config.toml
model = "self-supervised audio encoder (BEST-RQ)"
hop_length = 160
norm = "batchnorm"
expansion = 6
residual_init = "none"
optimizer = "soap"
beta2 = 0.95
eps = 1e-08
precondition_frequency = 16
max_precond_dim = 1024
merge_dims = true
batch_size = 512
epochs = 93.1
weight_decay = 0.1
Rows from block 5, named by matrix and row number. Each number is 128 + 24 x the weight over its row's rms, rounded and kept within 0 to 255. All counts start at 0. After the name is the row's rms in percent of the matrix's.
# convs2: project pointwise conv (model.blocks.5.convs.2.weight, 200x1200x1), inputs 0-149
convs2.126 099 [143 150 130 133 146 174 149 172 107 129 156 119 118 132  73  90 138 111 117 145 134  99 133 144 121 140 104 100 103 141 159 110 128 124 124 140 141 141 134 151 101 168 179  88 130  80 188 148 166 123 145 103 172 111 151 140  87 155 110 126 117 128 160 146 126 121 135 103 169 132 127 103 111 143 161 144 112  83 133 148 167 164  79 111 117 139  86 132 119  60 140 134  98 118 143  85 127 109 147 195 123 148 107  96 118 122  77 141 123 166 130 149 126 128 127 143 123 140 121 109 129 110 174 143 107 138 115 116 120 131  98 148 120 113 118 123 162 132 115 105 159 140 107 122 106 138 164 108  99  87]
convs2.127 102 [125 125 114 121 112  83 104  90 138 140 176 126 166 176 125 138 112 134 149 131 106 110 106 123 118 117 126 137 133 143 115  97 114 119 123 110 113 120 116 159 109 158 167 167 123 128 123 150 131 110 101 103  99 123 119 105 156  89  86 113 108 111 135  95 120 127 130 136 143 169 165 141 109  92 155 157 109 109 161  94 127 117 134 119 141 100 137 144 135 168 138 108 113 131 130 145 109 145 133 125 129 113 116  98 148  70 148 133 124  89 145 105  99  99 155 114 136 136 124 116 120 170 154 129 149 100 142  84 144 105  99 138 169 119 120 124 118  98 137 104 140  94 165 178 132 127 109  89 144 156]
convs2.128 100 [136 131 113 132 147 129  96 169 130 138 138 136 135 130 122 130 146 123 172 134 132 153 161 155 146 127 129 143  98 172  77 136 128  91 110 145 124 107 142  99 143 148 153 147 150 181  93 176 104 135 102 135 115 136 137 188 120 216 117 117 178 121 126 140 128 157  92  78 144  88 106 126 107 142 102 132  78 102 134 154 140 108 128 133 118 112 145  75 143 161 114 132 123 107 132 135 120 167 153  90 151 114 129 166 128 113 147 131 122 121 143 105 116  61 137 120 105  98 155 125 132 167 132 108 109 140 137 121 148 136 113 142 123  99 128  87 144 112 121 137 143 116 128 127  86 101 133 145 155 140]
convs2.129 104 [101 195 154 110 159 157 131 123 141 152 102 136  82 128  86 130 150 140 158 115 146 106 161 142 111 140 148 143 114 159 118  90 132 135 118 133 120 122 151 155 118 132 170 179 138 149 127 138 167  99 137  90 120 118 126 118 156 162 128  99 154 113 167 152 105 154 112 143 139 125 176 119 123 102 117 133 142 196 147 139 148 142  89 132  88 141 133 130  95 140 118 144 130 164  97 114 121 150 141 170 140 121 138  71 163 151 145 136 142 125 137 130 162 165 154 146  76 106 132 160 146  97 151 126 114 146 124 159 118 120 151 148  98 121 103 118 127 141 121 145 140 123 149 135 124 103 163 137 128 133]
convs2.130 100 [118 177 182 115 111 149 135 111 123 120 125 150 178 132 147  90 149 127 125 172 108 139 124 135 141 144 119  75  85 162  96 121 120 168 102 111 121 128 119 107 153 158 116 128 147 147  81 122 136  92 140 126 170 118  86 115 102 144 155 151  93 118 140  81 110 103 119 100 162 132 144 114 120  81 129 119 110 117 119 130 166 128 153 157 117 167 122 128 140 106  82 131 121 149 133 123  87 107 141 121 114 120 110 137  99  98 112 100 150 109  84  87 100 101 141 130 103 123 101 130 136 138 113 128  97 131 187 141 102  95 151 107 120 110 140 116 143 153  98 116  81 163  99 178 156 107  93 123 106 114]
convs2.131 103 [184 111 161 124 164 166 126 110 136 122 138 158 140 121 129 117 159 146 140 142 110 132 203 145 106 143 145 113 121 168 145 143 149 172 133 111 131 125 125 138 163 102 153 155 134 118 128 146 146 111 136 174 140 110 171 125 123 130 145 131 110 111 141 159  89 112 171 137  92 138 165 151 110 168 143  88 142 148 133 153 150  52  76 106 175 113 114 150 155 141 119 201 167 159 137 153 159 100 133 146 102 158 103 112 116 140 119 106 131 121 153  80 108 149 121 147 130 143 134 125 109 163 169 145 154 147 116 103 151 118 142 157 128 112 133 144 142 133 149 154 163 136 124  78 152  99 158 147 136 152]
convs2.132 101 [113 106 128 110 138 194 118 150 133 137 133  98 121 117 130 126  92 118 136 145 108 125 121 131 126 135 137 208 131 126 121 161 103 102 137 147 156 134 135 135 103 122 136  93 105  84 143  91 122 112 172 145 117  97  74 118 123 161 157 165 148 116 110 142  95 128 114 145 165 123 129  99 121 145 141 134 154 142 136 161 121 133 139 150 128 145 109 131  98 118 142 138 137  84 145 164 116  97 125 120 149 109 146 111 134  92 124 137  96 147 150 136 138  94 134 144 153 154  97 148 128 153 136 117 159 118 144 137 124 110 180 101 166 130 129 148 167 108  84 130 150 134  71 151 142 153 131 132 146 119]
convs2.133 095 [142 110 150 134 117 137 118 113 140 133 109 143 106 136 125 105 152  89 136  86 125 120  81 140 175 132 109 151  90 115 112 118 191 110 123 173 141 101 122 148 149 151 129 108 148 165 139 163  98 154 189 127 175 135 127 157 138 108 103 128 156 110 107 112 134 122 120 127 138  95 122 123 146 177 148 139  88 123 161  96 151  99 116 119 163  93  91  89 155 107  84 113 139 151 115  94 134 150  93 154 110 163 114 127 113 109  92  72 139 145 146 133  86 118 162  92 137 133 163 153 153 120 109 115 177  93 118 182 118 139 137 138 118 132 121 124 129 134  99 100 119 191 145 145  93 150 152 226 193 116]
convs2.134 097 [114 119 119 118 123 118 129 141 136 127 140 127  93 120 113 156  81 137 120 119 108 131 160 117 154 129  95 104 161 137 108 102 104 128 121 107 150 107 115 155 135 103 122 143 111 109 154 144 107 154 112  91 122 131 131 134 112 145 103 128 117 132 137  80 140 135 126 136 114 104 128 124 148 112 115 101 161 141 117 135  79 157 148 107  98 139 177  79 152 162 102 149 116 158 169 154 111 123 130 135 102 135 169 140  93 113 119 114 126 121 153  96 137 128 126  97 175 171 138  89 138 149 107 121 160 106 132 150 155 119 132 101 153 172 135 166 102 151  74 126 140  96 173 119 147 135  85 130 155 145]
convs2.135 097 [101 130 116 150 162 170  94 139 134 119 131 148  78 110 158 134 175 136 155 127 149 128 159 129 130 197 121 136 144 151  93 138 101 169 120 106 125 146 136 115  62 118 114 119 151 104 137  99 106 114 150 151 136 161 135 139 133 147 154 112 133 132 156 154 160 111 124 126  96 147 145 150 164 147 136 100 114 109 157 176 155 103 127  86 107 103 138 135 130 137 130 155 115 108 127 117  97 102  94 182 180 143 101 137 142 140  81 156 126 110 169 135 166 110 145 134 109 113 146 121 118 143 161 116  99 119  78 140  92 146 150 106  67 126 123 104 175 144 130 141 147 150 139 133 126 134 110 165 102 133]