Rows from block 5, named by matrix and row number. Each number is 500 + 50 x the weight over its row's rms, rounded and kept within 0 to 999. All counts start at 0. Numbers have three digits each. After the name is the row's rms in percent of the matrix's.
# convs0: expand pointwise conv (model.blocks.5.convs.0.weight, 1200x200x1), inputs 0-199
convs0.1128 103:481523531526627504510510568512488504513538443587509468359511529571527388510398539496486453455409561583556515533520476581551433531531479599492575539560541535542521416437528488519512476477554580483413440373431583572515541497522496433530426573483474445532496446568499480484545530424514490571514510530476545521483471503509423495464478473552490578480388521598489515575565451467464537485575572483479416511503431513476521438495556537510530430550509540488528495435507533534578481510515378549444417532432526604492500466563555378484508446503613523412507520455517522532490459513511482519457506470542518561518483
convs0.1129 099:471501548438580556521549495501449502502478548595481530615534511424493482476515485553579511416525524529504517523548563492471553487549519511562551513511461508527647410461543635500463453428523530587561553569441485391541428437440452478458502517538480528513508407503479503470443484526520508466405550470534485518348524567565474442445554438518491522467415484490578426523483599494422476467517479464473506525506491526412546423528536540517540427526517475571472529527602461492437486523538536431577455522510558438398450475455423496563456434374440551464524526510450454551523528508474540478475526617488458530451519
convs0.1130 096:552577498485525514469484569546550429441426506465491444547542366596454450490529410496466574536544502397545492466526476459548547509563557509425485566583413464523506558527441538512454503486598442458560503449487539480456483499514443390472482587578503459571497502506457582457424555527544505509473444566520544538522622505581454474528515535474409491411513459425520492538519506621502503501474521502479531473517545527481526355596600576463547459532414510475498486490499422498521456433433474478515523573434449372479493507459494481463503532444520483485521479453502547518558545588537454407436454545473434522428497
convs0.1131 114:504465560476490493471416447512498527565496483525507459553497452441493535428544488543489420499487505493450567546541483509581414483489513505551571568477537508547464555469479487565508515449391481473525476515613412540393467470504509613507462463484493435526563506628458502518526529579560555470526542522406438500509537520541484460438473603443518471507507423472502469523531501490448504555493590574454509504594411501528547509636477530556564484614506545492520522502485529568433475488449524540491521459622443578633474493537468503570421454537507443635518583500558451509509517463438540395471591531440574480465482
convs0.1132 101:555562426430397470508560593578539458537504518604499499557392486532532526507432491523498540525507396528473543495563458518565514453585569504424622559436515519434562498508494540505497518580484501572469338530448508512475558536445539498532464491532535608535474548461492463468546484482514526553454510439407510495492527530531549536486542475495427491423407427553499508560456535550495483461517526496457460577511527532467582521481450511534471530591445579455457500468525527547545436479480448566539502603483501488570542440421547515413455482543451532543445556434546542344479466575533604502493430470579506538483512
convs0.1133 109:531511366545509406557574525534569578529528495476592512479495404509559569530541495548459498543499484464524460488457670474496436519545456427509529590539486564542497569399439453424485411551446503509376548417480498475468504483466548460562456539493589543468561557542520479431512464526520481460488484563484518481571490515433539502419490501494367519518504523546553570464479503561442484500473504469521557426511416423550474490494472472547396530569486531416504501507499462424497513412504512490510504410503450442484493632536406532481514549539508500594567514591563535519542560492564485473463552527582490576493476
convs0.1134 098:452408437484534531590515493447419518571550550517403477519542506504510528540431398386535521532523421538524526546566503574509450453551523606491462451558388428422520477485516397474496467450557412470486555397543539400540471444564550538502511507477531468588448480572473510520566451576557483626545444460477405460489523579521511504519572541564491474551492493507493464504505531466438555571611533516551489468466491543563416482559487526467546515484448482423541517547474451536457462474480459516467502549514388485457491502475439469472569544471472480475488605481496371528509538539473577523515434548610509453468455
convs0.1135 099:490404499500517471429500519449527502520486484540503464485553481576504531382552537562620402486587537460435514492485470492555504512503492428521514468487406445533523483435565470457497438418511520479501572450531524504494416481487547452487557488521550566492502485463464567577539386518451498492566495514598550533429481503539509588492463460468478526528512495504427477516465550453435480615516442411598540518490445495469507563481550629487487510520577491501492522503500437476425518541562507489445593516509498447418524474626495488571527444505531445496610549439398406489500422489594438350415534434458471470462558
convs0.1136 100:456495495391575573456485541608419588507508427471463506529517573611549516405522358530486466586495520552484516525476474504495490462391529557561480527505486503526541505561545464552525561515553499434560476502520554464476565609480516480429397501498512448471471486423480465451412483407484514496470457514485497476442481624570466518519523483596467524558423545546507491548437547522562451491500488529559463441499527503557455483516525334513453559443504492554519524441483511445519523445579573427440503413499548511461494531457610471480588521492527482502495542535533479587560492470436549476475554593504434457391461
convs0.1137 095:475516446562532535528374555490555484462500502459423466478494477616507517569432432538550564579469550468577493555540441579564468495436524508539522593562461390488478486458517468538538453486491525465414532500493483462503433479583477461510473375489558452447494445456530472502554405549487553476558440556448522432577562424457441448425556482504473523531579503562608527472533501561558456439557448504525470400384491501479527527493576545575459455610426497522532537532536510441485436437539475462475485521550484494438475500493572548531400525489486557450502456451575480504555581615607546503513480452501519552464519
convs0.1138 097:459459465408510580500476478426651498470585476542510430466468461489521542541529499505408562563503512503467526424455551535525527503532510433553543514550439476534584444475516493524468428499530550512538445496583518462527448560502521501572582422457574543436513540492572497483526507520470575522581554527528607477538435426517419435382386514510541391422529562510479494553580432477520510462475497542575517430463561496566512586557541566530511472486483532437570566511574531581524497539486490554533412464539454574440587491481556552547532493503499430533625522559449450529494438474587472482446579521467497536445469
convs0.1139 101:478525582555576453425539602536484569556512528431524508521467446551513521492432546576538453522537514557455496468524395408466511544497492414549471542504418524534455464594521466540448463515413497468496474532570484506449483582498454532477564503449488481532536558489501470459583456508417563452434463517530531497573537480486460482411585593531526575454486498459450467493499523546495477532475534578510429548516525493516559577537541405463629401545501449448479535447415400472457446510385442514558426424514477528501523518475591609579461521442523513437552438452425458502498497476485410473601437573488482533449433
convs0.1140 116:463447506524543497564468507501482459595556501468492435499514435508474590511495548438556515489457493503477535422486480462444495400460562536593487468504483482474467583549558452491506531504498507452523393443553489551443474531407506507574431486422469503514504494480515496520426473579467449435461503602452573455447515509512439510359554577468611562485475593413483474462453542479500601487446677497591479474458544574529399506545523492533469475435464480506568572510440503623493439532437471551544518509535506525486497409489487461553447482466614465560514559513553514498452545481490380544531469579477537586511501
convs0.1141 101:542479554546431573474603535514556530593581540515449451487468429492494521565541452499478550456467445462474484420490480521428515460457451510493502527527460494557474586543526488455550377564535552455500562544570475499523601481510546458484584537416503496552501548387509467535514481483400548550496512530534537442486428422430509429462434506431547476465525484481528476484591419427506486500507443468507473435585541492496527525464514524551480526505499491417490615483615497479520471550511475445475468447388430462508497562460534482503519485485499431546418509533540431515524373501579535611541404491414582511494338
convs0.1142 091:418488407574377548538540506471562536599542553441575466544488518467500482538486466413555545489502486412477462468540483522558499506526480511449474480492509473512512521509546461473520598476470479460552491529451503451439495499467435417521534550483454581508449529555506577477565572563498519468483428506438556531553488507568395532510478464541449448538475509469479474511567437402481472475561455462524583456557491579399445495547457489535520477471523468535503621577409614489396489500554549582497475512574550465438499573473493442489500522511518380588435481392476574401504490462476439571581552387512435570459493
convs0.1143 089:584507472532575464573515487500560447561461484578421565468601501473422597506466527562498477423443530468472501546476602582470449418427617459555569451411446553530500466418558532509486597508528405552482495499523512503481555462517575512499505498480449540576565532477550543507471604520549525513563474507516512478481602500464586527461524545539417423446461490438592481465472484471492513452510480437451544525434473473455537434485524477506481387532571501448466478441561540514556417564496548562478557461562570541515491460459406542506501552491564539422534452546545543496542421562421507388505487440584486506432550
convs0.1144 090:509533450420409492415466466552463466547479514492523441441465527458526524461508582447484493413583445551562533419593451490479564621506471421531511421504466423444467553460403493540488612548490530466513596629516516458527541473479483544471442505623516456452527450433554502594456609524490502461465502407466549543608437480463492469507477486481473478509475515485520529518468513603512519496396547568488491510462536431497548470564398505533393524492531439502514546485464528366514475577489534558444513469585540483560509552526582523529446500553498521456566522436496533551579542600494544465502472445498442519545496
convs0.1145 102:488556547493526509446517526493594421435573392577431494501537501496543504530501482417492459521499477509447471608500482567533440506490478603489513528481529357415553492536450532506567522445578497517574457532468412525521481527509464503446545457528495408546546526519478529535383576490524474530500582506390498499542510522487481565546491497443434477493420610468456560420494509498558536516481557466500485565512498480439554408493534623498459498543499525472492464453469583507471471558319401510479445556582488488534503568428475461550574461477526467506577566469444470555595562533526571485514432503544416470551453
convs0.1146 103:558443526452487456475467475539633524553521515535448507418484529445484508444430538482419514521575423449525534536559483527562589378530581378462497527450503502511465569486543425573490532500458441481427536474480446453471424432571506501495498441517452497516550515412492502433608510479539492442541429553472482561464527548476471422628506573498428522371450414492443481539524549512501541532557451506541435442559432460554502513419577499544468607470547415511539483575461502522431509531552530512596487445451487480506546540595496556499445568522488610451477575485546558530452510435507546554545495527470468504542535
convs0.1147 104:479489503448436486473524511513514439463479479477459528474493464532504548480518522518552453387593547577453461475499441532440516477360491561537541498379554455408400548470510458545534532416532445567516555518450526579452515520550515544510488535536403515523369572526458430503428475489434461477503526519584567450448440479511488477577383587484458471511523498443446423487487519480544518489521553493450397542447450581517476451503430523565562476483452542555504475462538488588536571468561571557474483457425505407525523533490451571470543498583417526571517543494447636492433461500594460504534543496440571458557539
convs0.1148 090:571538552578524494415517581500480518510616496432397419470499514516532556425484565493557535540683559480547550511465381588534568525546524503426526408538483484452428499526451440445537516513466499442409509481519503462518471493500616502418550511482509573441561518611528451478512512476521535497473402465625577530458517535481447483460437535549504433498485483530498572553516434500487487486523483436524602488589553463516498553519509475530416482541525454596432513367497551446480497466463487487498472410509487551507452567436481478460417526415440567501478528471444454548506500561486499521483547448534512484522417
convs0.1149 094:528557486603446497465490525496597627510476522555495470498511601445485430489417486517527541499420532646497526473559452553467557510448438565594462535473544457506535486462431505608439586493555499501486551433447429524449498446587540637508488511468492565483577473538457513555469577535444597521458499401497494458550463490462469505477466520503478590495521545585497579451476476490479597537616504537528550492529561555402475438481426468556501447575519532544538553567541553519452502487566552467502559474506549513523478537467480413537501421511468476580483437460460571535540455494592494538465433510508579548524576
convs0.1150 108:563498557431531505370445464487446495504529503475502481550514501457557486539427494526504650539547625415445523554582474407564516527476511497512548495512546489544468454461521464389435600607522516462551448487506398431556520462564600515556494535561537561561507511461503542460524500439510425424596521478524469509532570466513471520557442581522542437483556408449459461428525554483450532504559557532449437515470496510557522526431529555499482480510508537446547495425541442464482479521422506409424526476494485584443546424494497409414484549589474426506529485478438527493535494534569469506502622581449486483556448
convs0.1151 101:524503439514498443470589494528433524474505511507357340548537514485521491486557509436501441489567581551499577505480519477424538541577550529509509481458536496489441545505445542550507476479544547428573535550516381493524545420627522512480521508573514444566537394456417456534410422479511367474558505483441453472593489526504571526542533540464456449493633582482419521540481471550534499436542409467440529534483556415481502509521586468521547501472515417464455468448489446429505490539437523453507518524353481484454556527544537539514482598500558530456487471531532590536486512496477542544542485497441530545470555
convs0.1152 099:417551535454520447509513458517528477633523450509540447476454408481529509607496470415470540345495507494528557546573485520527481457440470488543465487511497412528467393572533559466577520509518556474498506624470402449487498481464473492551449511498516561593584458418371471561500545519494439521594459518487490535495490546482480479488518600538527490538636570559526477476529485471553520482549549501472448539543402511453527480512495387435526475470481486445464578526471459533584482490504457461456579509437500579522604493512486495538550416530603511479518505482473606554432588512550416454455456489499568496470466
convs0.1153 077:476524398466430501530464525457579460460538546453488479577467474561461458485452453548567517503490539528575524505491494599600448506558535471396536546502390464564436532481449524446490444551600592547493365500534543538491503454495489455448516568402551522474531509539527450570462462546460509448477527570529477470574531397505483448527503588459609473484462511526450523470531531609504531492454434529474517575463598468520439486540439503579575540402486547528519531544526466482559450492587440373523491497543506435507530505475479552445525602524456388437430513554440542499444514420582475462465536494549535465541547
convs0.1154 103:518509498535430423521512558567454511579586521517487467510387502494480490509584458437480530479477505517473490461506491546644448501413556478538528565429531487431393536475470465546473530566480453513519567570525465521470504574645519522445464511559510494572532423418527468541496470409535558496470477453565518488557522566496476499548514527507483553516324472463418499553526537547450477478493476448493487509562448477398525457564552446451457407495595481374472498449559558442427492453442564522453481524570482449457532541413540591457480532481463539509621490456515563562478460475517500472571481477473439543445585
convs0.1155 105:402545591483528548508598476493538534515394573447561548486531477531497538591514592522550588412463506462535578449502450499464469498450388449551566493594553537523530417519472504439533474538505482530548443516496559535412488509474540527444378533453452582547494516468572439522491479426460458546536564408489490452371591520500490488500491523513504526517508449488532529559575470524476480485586465506448446543534486587514608535568473509404514494511391517461313541497596452482609468453513509491441500463510519479504518519512580483501545493530479524520490463540491525528439437515401493520532531429468479428513562
convs0.1156 108:513499526420492527588515438529479537547490601557534453563455498495452489525527429483485588486519387563465512394526499528458481550481481475344463544586373521470544571456491493513532543452451493541547477478419476553584495420468505496536467427563498502510487441507475446456528594504487520466513520444451525614478643418494542484397467508489528488532467510601498533471526581458518494551414577497500500492475479549413508499544484583523411560554468546445539497465491368454455444530468490447507480481529423470455581479484444497480501372417501446450452526412510558517468459477459421450445557482494508453438489
convs0.1157 106:536553538532533581463522422494511479519537537585602528523521466517496517455435488427390512491519440536497587501553441499502584428404470585490504458519549501393475505560501508463538453519537503564549521509420561471465462484423573557458518496561508474546488471485569430374614476475437477509471507491522533481418521560559521557471477515503477477447533540528521467518474474423540446428526448457511462528471518519466544458487369460415596561558486597517419521571586463526476514526515489446606383525507555423447481481586624565492477485494493475531564477472519444499522477592481538634521502398427481474496502
convs0.1158 089:498448496539417524518575526472561447505531528492475476498549513461588522561462590431530536512530439555566477515475476451399444534545536461461538481528552506415532466531483456546487507525440537508510473500437527562522474421610472483388489476540543435562503477502531507573482559519444559509480616529453445455575417529555470446448572612569439599575457496521422569487526563579463498464517411564464528589467587439504497503613558514483562473500439489449528595506498481442527459571478434470464423450488513484439450513458445517461600480474610469523437492457499537557469522441467508577492426571592560567474545
convs0.1159 098:546562486542518467470481524514467473469594557461514454492523536531486532406518435531472464538457544476476546456493557469523443429506470521508553545454481554511513492423565469522520482461445447500518477478568540582521427610479511458513422510595585501473460386507494513537550478549464506521576560386477572444553415508496431508453565509538506470473284506445455501530464523450428529533520525490464445506508640522518542474539567533548446475555417571458541475480456479523521542474443574428526476581471515541545501514481537515477418518491564490453496572441481411476544526453449608564520584517456497538479679
convs0.1160 086:493440502449508523540434515560494551543533414484460494434513538504552443403516521378372537477491480594463493531507490482516489425539497545549467541416584506491497515510549537570505435452487482490523487436480632438555437480527557550526501555534538460606469470519436460495528512556430531538525503423552498574447486509503449604523431470544521484500492525466575549386421581415508420571420482501516546527477473545584535480588602462531483432534550559462556509430417538481453473504526442510503576440488492550626552510423488408538492409460491399482526518511501455482386487534468460533466506513444549575536485